Rows from block 2 of the fusion encoder of a small model that answers yes/no questions on an image's attributes, named by matrix and row number. Rows with one number belong to one neuron. Each number is 128 + 32 x the weight over its row's rms, rounded and kept within 0 to 255. All counts start at 0. Numbers have three digits each. After the name is the row's rms in percent of the matrix's.
After each neuron's rows are labels from the 100 texts, of 14976, where the neuron reaches its highest value: "fires on" is the input token at the peak. Only what is clearly more common there than usual is listed. The data: aerial photos of the United States (SatlasPretrain).
# fc1: MLP up (fusion_encoder.blocks.2.mlp.fc1.weight, 384x128), inputs 0-127
# fc2: MLP down (fusion_encoder.blocks.2.mlp.fc2.weight, 128x384, transposed), outputs 0-127

fc1.8 111:149101121128139175111096061161130130183052091139076143120105155132126149111149110152125119147160187118136099178106107140112136148049160110097109116115072132103152141131133174109093152122049099093055192150163128072094124079158187099146092072125095090137167146066111109117198134119158106128135099168113119134142128155117153121150164206072101139123148174152130107154158107159130105119147
fc2.8 103:106155110082128064117128099163109150134104115133127116107197093172106160106180155128129175168060166088128129186093123162099186118089099041095145160150133149136150133158119084110090100092111123102108161136124053152108159161105110089116071106144100147100087164160058118168119124142195192088110086159103072126163166137124125093155102179103109105104123113126110114121100147076139142127155
fires on: "park"; "river"

fc1.237 085:117147117158108118187169111149108196121133104113170112091109100138124068124135165142152058104090107088200048100084084148136192114131064160137139085098161121105152114131112133131116090089126117089117112154227136071159135151143118156142108138156138152092172102118120129152117156122114139103123151115093125076128105151110067165050136144185150128145126097086181118134101175095167160129082
fc2.237 095:115125110188180114166089162099117112191090126133090130144078127160188121179145139114135060162222161118157176124098161166141140127172129083128146190157135127107098117119117112106128152169117120180141090144152190170094118157119112065115143143167113145110128096118127119060156124125195132099131083104131135108076158166109164150163092131130113159129085171127122167103103187156171065133172
fires on: "road"

fc1.300 099:120079150118132114111129148112108176131061138141173092111108184113111144116132119109187198151117136132147142092128129120181103122104133168098188112102086153149092108109149090119097170127109077103084114171130169143052119082159156134138117150133116109136084148061149130128170165121128099169150165096106087087199146129185162171128151122081203170101131096190107110057154150130171109170104
fc2.300 096:100132167172111071182105088148125192156155095136091237070139135108143145161132138122123117128110104176115111146158107154185122066128144134114125153166091133120128073073097147161041135125142128100146144101142112122066130161145104162126141128145097148129114098130211108175117095174153156102153118186157077120150140140150109133123059111140174060181078121098129134115109144099110094141141
fires on: "road"

fc1.155 105:131133162096133136137143171146158097160160167183121126121123174111140153094108103077148170130165155203118142115111140074108157094171135150095164083160161118144156115124094141167142087114045142116100101103150153170090088128089088210046139104068141148134146099089070203128116120108121119142141173135121080107146094128134135116141143140135130094076103156203162149138149077067149173128114
fc2.155 108:157177122112130117165170063108161116195128113085203119145125107099085155135141119096171140154128129186155129149177087143162120064178165041160122050093161145124133174150113137094151076089088097146082182072130153162123104120102165120123092070103173140126142135149081122123151077125136129153110160101118106154091108177135094124135163118118168097148081121098158092121093089132092154125153
fires on: "railway"; "parking lot"

fc1.179 110:149131083123163122114154101131097139109116123114154097187094140108134118084105171098169105179149089134161154109089109155180116133157179158078113146143118166164100177105116074038114096112083090152110149151096112210097069103182111141102101107083164110083128113129098099117138089134132138148062085127152115156143129140071150121179127073129113191098138190157183138113133081130142150141185
fc2.179 109:113145126125173098104127099106095104080097144147131159137134139134126142207085155127167102104148105095096097192075083078150151136112156138180152105116126137113108167126130104108094090121146194183123133075103090195164151090035120180102134127111111146170113127131098152100177139153149156075147088171111137100135152155109164159143126131148089135172104206058155088123126098085124110178078
fires on: "building"

fc1.376 108:075143150101143103095109094132153142122112097123158193089171064075119162136206124109128126131160156113152104131082093151112123047177153131117101102144114182119133101143152075096122104171160121105120098170139123108091070110126098162075164131094165079167111136141065143134218116095159101120152175067089142126114190132090097107113126150115086121146114142134128149196157174129158089131159
fc2.376 109:197104087129155103107144155144183158135180096138092145152097144179098119132134110169126162122160084169116140071124103098158101122159147086139065107145143181130108112132150123125161150142108158169134099135100202093092168125157119141166143129170128134110150122127183072118184125115113119055058086143081159132160109138152101163078129165060105082167123168113117119147141187078208150150147
fires on: "crop field"

fc1.140 133:103189210152093110154133105146157079158132085149131187143102165138122068125133129086122071101194166107151119106062111060142125142122116069109117134066125169100152121118163048182136143143136156066193122136160194133117140120157084119118117117119117125137143102104155117100146138087166154108095125149104135106087087151077072150132092095101150152172113114092116140161075137126162173139165
fc2.140 117:088132156144115122124207102091155073157142122141098131136102112127132131115087176100154100144041179132132121148151155113146100094149154108195136128090147197074155158135157153146158060152061199110087162098130174106152125163121104153108097181105132142106118075151146138077115085176163159140199133168084121162181132154148155090140113123145164125131108124097104123080130113126063109160152
fires on: "road"

fc1.363 079:120142194119152161151107091125106069127133056120137079152178178113116142146140149138161117113151113131158149117096011099118153116126133117161135098083126210142150140143147134170153112148158099114130182166085194092170107102143154150109147182156143102118115150129172121071099141103177130146146139139096119138118139199130101141078106196181174103110159122145126109159128112094108184154196
fc2.363 080:068124106089186117103126152096135113129091147062122046126121118195158090121141100098177117164131131168159115122168106165136118117101087069135171139125109140161128145211145151192116139106150119127071172099093155145149128101126062102192109099092188136107160100150176128149109123124145105140147118111078086094124157131132142186153182156077073083105152117095099113092092120135090160093106
fires on: "building"

fc1.12 079:120145174132155123080122096160108139167154095057076121154142131180157128194077118068167103106128091142065148103117167115111098150112122088157181117116157124135115124145122107081179166162126156127121181124133120152138102096120097133162102182128116096169118122096089108173160169187190091128102091076154196114127138161158117121153158154063125149128089054163114144156176164178178117148133
fc2.12 089:146175125177086141134147167149115107141095119162153122182112130093117191089188135171173192130144147140195134136112184107150128131116174125153171130102151114087211109111133146152092120131099193172134158086112097115151140095114179215117138108126103154113147120153071135092167120121106069108152151127134193098189112146124060147086162134168091126142121141175151116191117085106119128108121
fires on: "railway"

fc1.248 070:093136157064167110142142126123108180099158183078139106187184144149094147108093144139156101139134124116157159135171160172141151158135142166108120151112110119167093140117070100139092158099146169100135093108126151114141140141183143104114106121137049129158101169122128148157143137109146140203143107182149128080142202228097148250130121097125108108164098157155115094113135147123088160123117
fc2.248 067:175118143123103109107157108099154079160207094133149115132166113148104131161088131110120121071160127110170075128071110159092072123111162124142113178116098104078169160183101127116144140130107174127147158174115132103131103138096168132130142124111208187094108134112127075163128170182143075186128081103075090121106085097171154085128115071148116149097179161128105180139101065162100096128097
fires on: "crop field"

fc1.25 082:173176156152128122133088138149101122105164126110142128159109062166121173058124105181200114146158171138101152098171190159105091130152123145112098166144110127197076158154136085111136084148183082121148177108124135114079180160133092131168139151112135078123110169117091163079118160121120071097119136182097175115147153086094159166110134098169152104133120134167060087067102132137169112136103
fc2.25 099:182118115140148159158110074139135117093176157151178083153162148078144137142147155131087135164128119143120154067175113067118144137101088046183193111158125120136142145123149176090097064183160121167119168135133147131079112098125119081152126087120132182145076097042094128112121103126102192136145119090183148099113098105124115124126134128108200133108183141113150071141134168118123131102187
fires on: "road"; "crop field"

fc1.210 092:121149157166102126134077146097135127093132085116163133145122210086146070144142117130107120154080093179128135123117137126082172160086107141156061080132166134168192102119095121112116137115181138090076192123100140117134102136124143106117146170131094116181124124098103062169159127115143117142171155139172090036122175125153154162183165163118109151137128129074159183103125139107099038134091
fc2.210 106:149058115073102112142097047101134088123125131096112121068112147103125131188113157109130167186086137117117077098099127092162112125148097098115106214090080157161138087174131137142169118074147097130076145136090136131162129136173092060066108161160098111144156113110096086125101126093133064095072133124112059154143147148135122107168118070070136136148094111105160121132113129081136088119151
fires on: "road"

fc1.217 092:135183142116049160117101099123102161036208140123110151172163188113151090068138105114177102128129112125126068136118163122091153136095118094127099108095165197105125108192129122059099098088160151131154118140127129163156104172109114115135113192149121118129159188131102123164170154079105140134114134122090102079095152147087122130113126125119124110211126185069139125107122087134085112098103
fc2.217 100:154134133112105100072142100125114158131112069126109154097114124143129163182140161072110148133117138187119154138188081126182159169107142080146162170103080077086157108055131130176166097115175164146119172100151087135192125151151073097198147146112088127133120129133068129159102106143162128167139148105110175143139063085110117091100127093159150174179111140109155166119156093101113083198121
fires on: "road"

fc1.77 116:161070119096186149110082143164122143173139188126131115132162119083151121140152121127169112143095140141087165141151122097195102119086166119082124168093107141122081137156093100148123077137088099130179100128087104161125121073111164111149096182099070049119105158094162160128161135128120162137118138082075170095047182117110139151124135127145147153102081054139215145115143102086096142129123
fc2.77 098:090146136154127128119164099117136179148135146128081186124128125071147125126123124098152156078117092175152106150087102115088132185102123123150092181091123145132160130097046105156095125178122141182118165150208120161139151108186073092152084123113065107139184100143194103160157102117159128144132103100070089149148120163188065126123141115122120053138080115132113079139128134069121087162138
fires on: "road"

fc1.81 124:064187175096141077078113159155136086120114078161153146102086159136140141087134093176077144127138106153158140090071058105108142069141104104066183100102146129137143196144196049131145132135105121177118102142112137161132170138179169120150112159100124121144078149146102136170108154162105146170107160152155156141135120140106111169112117204091121118089134114099141109108135141203082114113110
fc2.81 103:108085132108093146168151125095108107132059164116160149124158148130150141124185144123097120118133054128141102131097130150085169165110051143114151143112103091118142127147129138136097131148181151174139133159125146130073131129182138115145179109131127061145138088164110207255092106092108143149142183096116153130120136069151158101145119110158119089138202138214139126140155146071123101111128
fires on: "park"; "river"

fc1.335 107:073121186172142131151124097113143143154174139161188170129183184113213119161189129160139136132164124169107158075116096115150168153122144135142141098106170122095123123123143081097137119075148113145142073128107098130111103096075173159105153110138147083115137169138115114162127151100089108150126122094127115099149105095136099201125098119080118103074094088045190097157145156138047137169085
fc2.335 112:103181145176132106150154167150048137114135121106135055123180150086099105153127156129131097090140137146147111134150115078079116187057046154126148130092159155138143127180139169195147143077160108133100055158140120156082153155138095104108109110115112115100106111123127181172122109151152119197135152151082126152140123109109200115141108198145096156148120118096146070093131121171071159136149
fires on: "park"

fc1.202 112:081091128147112112160105191111122124165165093114186142087074119088110062154116137100090162106109128118148091051196138100183172156160159111164135085100179107178094151077095127162091119088137142137147115134130121136099091121154139079131131175138053079111132097122111143082148113172146109163088157105156079137198144206131091102147117121159140099124119185134106161098123154178147129129138
fc2.202 119:197115131181077123111148110067109114124133126129130096113147141157144107112108136061167151159118082146080103170093062079142113069159086102138090146093166125076104076148162060119118156188119189106072139062165123141121086127116168099141091160122101151135126109111126141103059114102131124160149187115182101102162167163117114154144177107130206147168136148137147150136104175147140115131096
fires on: "building"

fc1.124 107:084139168147123043093072135108099112189090138104142111079142084152075162144155126183110105104099127178147080126105131129071127154123112083119110078160091126113175102137146149151097124179100185164150110097163072147155102120182097082187172058113120121117161112136167152119130141097148177162137130139139110076132145148148161164151138096165106149150157168100042158159123090131104152095099
fc2.124 101:105127123132089119110164045157118150066163178150144157171120144091089148158159164149175127117135136117127129121136129101133163160112140193097142077159131142113065121166086141182112081080165116149143173101118180099165133101119154142184194089094143109111085066138124110124133167088075203125139111075148099167103113106161186141131118161127178082147119092067150102161152164104130117086110
fires on: "railway"

fc1.294 062:140181084182114104119137117076157111123145157123136158120119145091173123112185126086151134105183115142143069112106105078102198109116154147133119152129126104114170101144086110083096141188165099161126119167119095079190134139053105141124071134148105096104121156194136132056097111163130107107151170139125121140172123063131142151155141134164104049148149093054111148079170095088096166143142
fc2.294 074:119085112121077133155073156123127131113074152099119132131113107075163162121153098043129154128161090119151127151068116221187201107162116105167071087129121139141138092129139108084085136106139129137094171146125165098167128144172133100095106094169104116077186088100120116166161164136149125108098095151188125128122094086120134135104104182121142150129120079169102162117155221146122154127079
fires on: "crop field"

fc1.14 128:092103098103114099137116140191126112034152123105109088153147091163133121113111118159154127158120102150086145135139150149135129093181102127080139170124135133115115105101155090090133107119110105168164119088100096126135082135094159147222128160124128130133126098140204152139097178131083158118073129147151095142192184187154073141144131127085158149062093198142068111055105172119125167103123
fc2.14 110:115135152062088151225188160108117144093115153144136093135135139151102142091160155091125108103064129175139153114083089130098115154151118125136122162129134177115204201118143130095073153086173166117149155072092112155064046142140134174159081138109124176083207121134112156170131154089177163109116156136095140154121128114130113178123139106137148133119107110172160132151167141118180134110151
fires on: "park"

fc1.168 121:139096140138108167151134115129078137121119088119109162168111115124121150099082155104090139147108202151139125081107059192120167156107084189119103103112149068138123119196141136120124156208124110149156155165183128116185175074161172183144111160102172117125149152163133161103114116162116104096105146134116118150117123100130167161107108103180107074116116096138095126134156207086051191141103
fc2.168 110:137148115171102126108154169113121122160109166097151128138153116133120140139166174197117073119103163105181180156158112111104142102102104069113157226151171090119114022136092127070130073113124100100135088085099107137104131055134141158098087131062088161125105089125142062143144143096136173059083139129112188114109110128136098120140101153162117132095169134141155158150143127086105121158132
fires on: "railway"

fc1.298 108:098091112132138188109172168109133085202097125129130183134126126122144138073122069090154180113117112075125165141120128141112149073107151175070146105110100176149171187108101094125102193104165119130077164116108143168099092132146143155133104131102110128114108169101102175092142134146174118088064152129121088171107115107100122138154166154153140199097147124156078137148204102108184138202106
fc2.298 116:151088073142121156083162150121081113127063145139131093135081072071091105205138148094121081106144159117123159131152106160155146110093100097120091141083144138153116192138098154120089096125100077112098156146132065086118187122102132156146126132113121101129193158139144149163102122139188106078134139125103213082151120152128112112104010136129095124169106144125148123114135084133090153140184
fires on: "railway"

fc1.356 095:067122146169200143167155074098082160142182201146066117125145049093150085100144180097121177159125098104111146085149132081116144118118152138150111144131154112123150146090093118113182122105100138177156176145110142106191212133126106194132138130118121160136157139101136120131094148174116145130189152131115166119172157092144120110150117058180133083166106118150152080145102132172100161118129
fc2.356 108:119068121092190112147145124141064088075140101151129139132116075105088134142169141104133099128197119084111114133150122110153188166139112119122108146169151123169100131132074232120094079151135128106132200217138070122157181136111121098094142146110149147143095130132173120112093097091148120119159084160079111138170110154165095110130154176099117146111061081164124141109082117115120128112195
fires on: "road"; "railway"

fc1.200 070:138167126175153112115129138135163151215151158127143146123146128168155111134154074151140161163106157133079137155113133165151101056136093179097090155155079151154152171127144058129148163159158119107168144144169109121131130158067111106167178137107119158104112139119139160134067163078132137137124122065071128081145130213127099184154092099151130097198121106163143148171206104105106163135085
fc2.200 077:161098147062096107145092067103116118082112117134094116163090144098125129125170140122128061162121130141087166123116075187118195128138147154130172126107176122150094133135064122139173172080114087135158155156179162130188037106096128086171136112128094049110167086126152108144147141154120131148164134143154049139165124076156133109122132118168122157165108081059119102173109117113124139154146
fires on: "road"

fc1.72 123:119119108175110081134107094118120165134121142166146144162141173140178161115167107127106189123148132133096211125126141146074105142113143142160041144094113123148168169085126171113086119104139133129179048127117137164108114083154168144101140115102097101113146197126111163128135128169078126209079075158112107102120113114130178125134169123157094134050136194054096128093103103099110153107159
fc2.72 137:086103091163125114172121170130098104117124076103143088159101141209153137186077187107132085122099067117143089065116159151028163196115134151143170141146117106134133133149098130140187063102152100070104075141172169177122118130119130128117180114199108155136117133134119132074162117127130112121112134167147097144133169171098087103161118143168159101129169120128101112141168155184099128120111
fires on: "park"; "railway"

fc1.251 071:158146131155107091151162149155182100142168081076159148122082169107157082153192129144104122144124089114220175104153149119116160100118087112132139069110150096088113124168128113150064121098152146136186106114125173128132143127125130110166100157113119164087167134091125144102068103160058093076189149125100112135176157156088129105133107114140175110047170045143122137124097099174122122121157
fc2.251 079:092148136189149152133134170149141080120149138116156112119097162054110128131089141127125143174116149147098166103176129184149131172158098152120080089149131102141140093118146060070080140152165126171145111129105142091122140147125125138133076098131131149094109124136121164187174135099134100125126144090150115117120165164097158158063097177198189153070153109154127124102055202174179129110208
fires on: "crop field"

fc1.95 091:092180149125085054125148146125117133116132116079153125128094190106137145144142147112126125094107095174186137097115177138136181139065080154149121159103106146083158094130114134123142095123107164120088132081145033142145106143158087157098117146146157134180137159208106104164090102147188109152163106096123088138137115119108064162089107042112106094117110201110118119139153178151092181150129
fc2.95 095:135096101123178112035112065091183087107103117096137153145070147081058085148080162150174112141045092142132133062090141054146098106123130163156117168124153149087135158158123153127114095129073084159155091119133106112082145122128139115176127095144093081120165100110174107152100133185119135119119120166122128100193121168153117174124198160148122114068110124113107111159125139139113135113141
fires on: "crop field"

fc1.361 097:177068123111134163141163047100145140155138160135147135165183111175115153125119051077118149119177126134134141117120114111114109083081092144102101073088120152104159171097117127103167151083173156125165139118141114118109178077094120138113134108095100128119138068131165091189128130101182176190108136158203144087163071154119162178123161094144063115144142085123114140093181104134141078112150
fc2.361 091:188083096088106091150113158166200175166122094144084141139123086062115157052150111124188106137115045126122129121146084089100113164103070141107095162124147174158120138152128141120072087166118123140130064080114111113136151144133108092085105177169074155184109097124167084151128103121147116139129161114161183129121098159157115149123123112100113090162098129131073131153180146156112116150200
fires on: "crop field"

fc1.348 096:169090121160107100165100115172095101141087141141109139149067098150163112100161131121114078117152152124145095128177119168093163131114105114095126150122161152114132115142101038116049163119102102159136072138166164073182186141139123077158066158098138095132084106124134137134113122088214122147134148062193171102154082139123169094175149160123112094147157105166151171110151128079179122112117
fc2.348 086:153141081142126132078117126124074093062074124085127141156099105077197113127080140109130125073126082110159163116131103142136176221103152159144123137113123074141085136200166134111103098176089147235081102169164118132111099159136148105085112129147053159126070077120156156108117140130111139111137099115145131136158190111101130173136140187120091126106130139152138144089112153106154140149153
fires on: "building"

fc1.362 122:107087199110115115122109081196132101147116129084122213166066087118146125154091132103119158139167088072150052110138179149162126139178091134162148108142132135114156130184115131099145172168074151145118192114130105076054147121085172127179116088120066153113146149128170127076096147117138130094102134116180095114165108125164167160132098140094145160153156117136139151177123160159145150173148
fc2.362 107:124135060061145133102200084160169127092093110163122137124080145153164100127115153162099129123166058122124128100078121210114105195129098120207109073124159101131114077065148176189138109136110126162106103084117095191174167126137203163104173093148124139108140117136155139091151110134124120118144150128152161118205154118144108128092146132101104109096147159080132119160157093109141141149123
fires on: "crop field"

fc1.327 131:080141183046138146099099133134070181122147118152121152138134083142147141112161169113162092111103141117174130144160110115186169142108116152143061201105119104161109105053120097123098075120175153152184120075129056117087149152091123155149153145076088090162143088132111106170096116097143130168085127125096092110091141065103167124156108080131125153079104134180057147108119133143124129152130
fc2.327 112:169190152149188111089155114142097143151128103122096159080108100076153062139146157168168138145123133151128066108185133072134148191130078178130186163119117141146099082133162196093114168125099081123113128174093094170142175106124056105121139125118100138147155173125108097079116150163141154113109097139189105106115124161070103159126120102125094111082160104150146184109161190131099136137077
fires on: "road"

fc1.65 075:128165164151108196164126083106125157126081170096150111121090158107121145108146149166112108135135156178111114188123108126165200141177105103160170140107133080113091117097111089096152044139156091144197135133095143169154113095106127130155149143105145084120143093149059214134100170182154105109101138147079125136088160118112180118098075148144111118147094101107161104205100138112155072141098
fc2.65 082:104160124113094094143076185144209126099135159095173192098134131142099109119090143114137116166091220120123135140143071181088168107122116133132102129155060126112151071147138163132132186149145112081075137118189084130127084110122121093142086215110141146146164128099148076095130147082161190095163117140097166183126167124116130179147110123140152101083127141111147166099119099137088147111096
fires on: "crop field"

fc1.246 107:161123088112135060097181080102129120087098065109121129103129136128156106097108153113097148101070086106168106087193133151134118126107107109179146130115114113187119134115126095138086069166082129114204119182120078110173120139131147069115113140154131112041143118116128135093115159196128086185134131121139167097156173097127092099105128147060079131124107154166071117162188162117106153150162
fc2.246 104:112168148140138166111169116096136169085176122070119074120163077077135144099119110094117116113158138172131135109136139125210076099161156046110199157121123140142140095096120099148105195099090124109096176141092126080108179124065086123159123106149177137122136112148132075063087133109168125122102179166163125101142032114144122141136140136133128101122123179153118120106114082147098068146104
fires on: "building"

fc1.132 104:151075173190170063149105088073109159073114143140133151160089083111198136128121082120148125171148077130181119089131131139151159176104163136120086071148153135158106132120123167078154132086151139113151121147117094080158088158126178166134128110110146115045109188136118176094117153120127103059098135152087109118138126136165103148175119068139106092065112160091126158115155181124116099142172
fc2.132 099:103168159196211143188140146167160141145102159108137066096151128131129153073115108197120169098153133152070114122188102088094064159140111124110111147187119105099164136149125163175172106121142150092168126151121127158089107129085103180176148119113168101154143110105090132124157157164088158093125127123126136106063127146070123094187161154114186136119116151132142093173186073147110157108103
fires on: "park"

fc1.267 120:109091115095129074080134134128164088214163163101095143069143128110194098140145147147142132102140075179176130127116103196085140112141087150121081167127137133140116204123139131074032131105156134143128115120135109131140107101081097134200163119100218128138142132114164109134141113170117142158120170178135172118151178116079139084150102090067102148136114116084110125147145131098140078112111
fc2.267 122:142141173081117140138096092116127057137193127122182139124134201123159077144178101091144163132110110147126137110088071145148156098135166098116149171100113148145052101104169062124196098155102195168124194061114118112157161127179179090097118077095167161121107183154091102183112143100129137158098141123166159115151144086136149152148093130108160128125096137134105099158132135137139189130133
fires on: "road"

fc1.322 096:130162174138093164111113134156097117101146119197113124173143095076133120078165133089123159127118112121109046164097141121108112087120171192158124141086108130140063101114143091109098180123117137151103149121129091140126106174062133175095141175156080097094057112163138177143079105203151072154094081092107152159105125099132155095119155120062088108118119085119113110098164098118177168139168
fc2.322 102:122134139154122101127118106125113145110147065129106124193111109188122099184165183137180106102168146121135095097165126163109144135122122140123175103117112132099083059105124172144145151162160158109079131131089216106187136094127108113119119186056137094159113123110199122100153159084095147126108097162180076145163171105112175065100158122204132106101118140159146191114125148113101077109122
fires on: "park"; "railway"

fc1.212 086:040068147128149138118113085108120163125115137167117088137156165091138087127112176148193079111075086101112073092116173116175152131144142139120097139084112147134103089121123112120153121146138127168205159081173104060163049140121095163132193173122077064159108120092146094140078122144084132114097122141121124099170119162134152146098106164139132128109115130167141177141127095065074093109119
fc2.212 094:148174170178157151150131139075121111151119164087102067126174135122171114178140106146153113114130123099180142177155158078097122150130076118117083151114118153105151051141105105051185164147091098172132125097110131168122122120066123130142151149122107183147205128126104084103101125159105098167141049121111066093130140139109095124147112127101077152122158144146128108171140220183164137149139
fires on: "park"

fc1.40 102:123141126119105183107165137098132082184144206115136160145130078111145114153123119063060093138170119131100134101086042135137140120175146215158134086038123106140115147111108083134123075117124116150103167112139139168112067102169160144103119094149142147137119104159120118126134058082171123082128089111109172131154110128131172147137133063125131175126057110158163081152100107160137163123132
fc2.40 102:148091166149075107149119098071139149146145095113088089116127144074106146115125142128159120103105142130105103150114072121065164153108154157123135117156121205131159153083072111143202184132194163113168138108196181122142132088153110086190159167139123173159142136147146115117156149056106128161060182057130145122110105136105144120189102161086117157113138110119172092129151087115087131157101
fires on: "crop field"; "railway"

fc1.216 110:207169151195140096133124159116091136109161146160141122184127126204114161130094159142147102103142126129127131107117149118179149104145150125101140166119051156044204126131159132080072178133102192100059181089169086141109144080163119107135128112127139145124135076141136185141173159106090100150133087125175110084176163089162131101127134135138135177092150110108071115116135125093113156115153
fc2.216 103:120174196155090184122201137141076079130098113161152135128081159118122113145183154135155180103153118119157125171076174140118089124086176199125119118164156140127113143125163134177091139139119162081069142099131144161164202132163142088109127180155078094071082111108125159175092098149123158121147137119150130115124106160124146096097111110119129125147144046135082198088134126101066143121110
fires on: "crop field"; "river"

fc1.73 083:153136119173186055146123124144143101106156173175119172178159154117139145142142171112156099118138154086156128191127124118145151102160155157150130138147132147147185148157088108098065149151133145072170141138071135114103085110094120121107119154183176090143130108105110168185196131130080138067127163140118147122085155102093191113173069101111113178063099126109053165084153134118163116170127
fc2.73 094:015126109117131183157113149149117133103104062085144111118139132098137140138141122160109128149108067109079152167146145063147184154127143146135167113146112109104122113134134229138134127127091152132128166118180142114129173144131100151122131109122159090154078083114098066126133027137122086103080126083128154094127197155164084119116118122127126067174160124135129089168138165160130167185113
fires on: "crop field"

fc1.266 089:126069168121166132132187122129126143161085129128168148088107122150149122134135113110111107132114100090161118139144054170056148133146106105095146113132101147200137131121117079186183091159109131094071146129108152148181132150090131137137153111129120115034138144126092116097121088115113091189096135178138148091105139148129191137228121166170149159073150130100105143153129067067182131158114
fc2.266 093:117110102078158164178134101172169105157064114083147137161112095111084095118125125118082081150097070129147134126147133127174173082136100107116091139108100119131110159075131113146127170098165119191133154103191127146145107054143131132125071096075143154084086108112103122102098148126138161116113167130055166146125132101125174078085070193105126187153136173116095147061143100118124109198122
fires on: "park"

fc1.166 114:142091106108096162115116124114141100133143127153164100125167093138092136128136174121148165091107152134192150058138096123164151107107107149174170105096169127180117082073094113108055141126151149121114149125124073132176163143157137225186141114138119109158128122122144119190047094182163110152067102113147179138081142166141101143123124113174113157066174162116069102157159157091122126178126
fc2.166 119:157133112113064080098126114110050115117186133108187117113122095084133166160133157104110122200152187182113149076153078144121105057147109111122160143110151127156102131100120150173087109137158124133088118117141020079115172133137076104142123105054111111137179142103084128167105111122106128093165122141122083155151120126144094135128187151147165145123116094089114199106122176115111108091166
fires on: "railway"; "parking lot"

fc1.33 069:093142125150112128088149107090145143130152137108138133147083114121151123190150172074109154125089148112105102155143122132172160144188127105199133100076124167079072112153079070136179118100145081114127159099078139122061102171142200124136116175100152085163095140127118143174111145112103089084176142168089092152168191139139160151119127064098168096151126119175056103115157075139114118120086
fc2.33 088:116087119104074091164107120122118140139132128152111230151147139181191135083104151122072151125100139125170153156145117204129179143127119155092081136119133084135140163116129137138102160159153111131173142158111212133121137071169176165106102090100134146127172092140121096129162205118137097153130055161125218092127117147123170133129095122101105086111198146132169180128091150141148108143128
fires on: "road"

fc1.226 091:120153153146182095138179101131104159113186139178093152138109115147162079105099171092130121089120122124126115065096164150140220141167129189158119222120137116137142088065098075097150160179125075137131102101080092115182109131135089127133080132096097140163062100169138127152140128149179143194132135107128157130118128105153113143117125175088169101063129146163098144069134138158138150120107
fc2.226 100:148142144078129130134156159119103124135099085111204183145117120096120108119148116113166117138070127107160132169164089137100124193157133160105190123164146121112142106121133164136098150165134175140128090155184090117174144192114110139158064131136100146065175160089098181146072128124149063135156145174130152134181086103083137113105137140138151183093091143129206149089106185194164143091150
fires on: "building"

fc1.1 097:093131160081113165190162117121146124138162119133095079136130166132116139087143164118177114087148142112123162101094124109084126126126063055054119112166151133140125059143119033146112140126149138171065126049117140141104145113150121139170132198127110106194132111069146153192152133140090141170102139130087106165172128156088181096154095153121115114125112122112069076106182137163113119127115
fc2.1 098:148099154101099136147177146087132092155142124077120107127069086171112126160150076128125115113155158153152127129115108074113088120149136148136115063140106122168151095112192152136100160116192139110145142124171154157126149118217132163158087120129086138084102101161141106195097074104082156129189137156178181073050109055105106125074127120128085157090139199113149143107130101127161132122111
fires on: "park"

fc1.265 064:154129139110123187150164149149059133098144118147182179188109142111145193151215123124186155184097157136122065131136068140133181115151125107128124120110136155195153092163080117119097078115187103123134128105126150085154119131093192152135142130114115188133054146122119102133131073139111104146180119092135174141115147138139129110122207157102170127160108128136094113101186174146102152173153
fc2.265 091:095099172137091062116111141116108155110181110183146127117082131159132120110129119170121075092153090146102142123177070108128194157132092120132116125127101134133143132133128146179200186144172090141175150109122119151143134114155079151141076143092150137120165059133123114180139195096191113183149157134117069116131162158050152120089090081129088151108191089157121158115092169128178120133162
fires on: "crop field"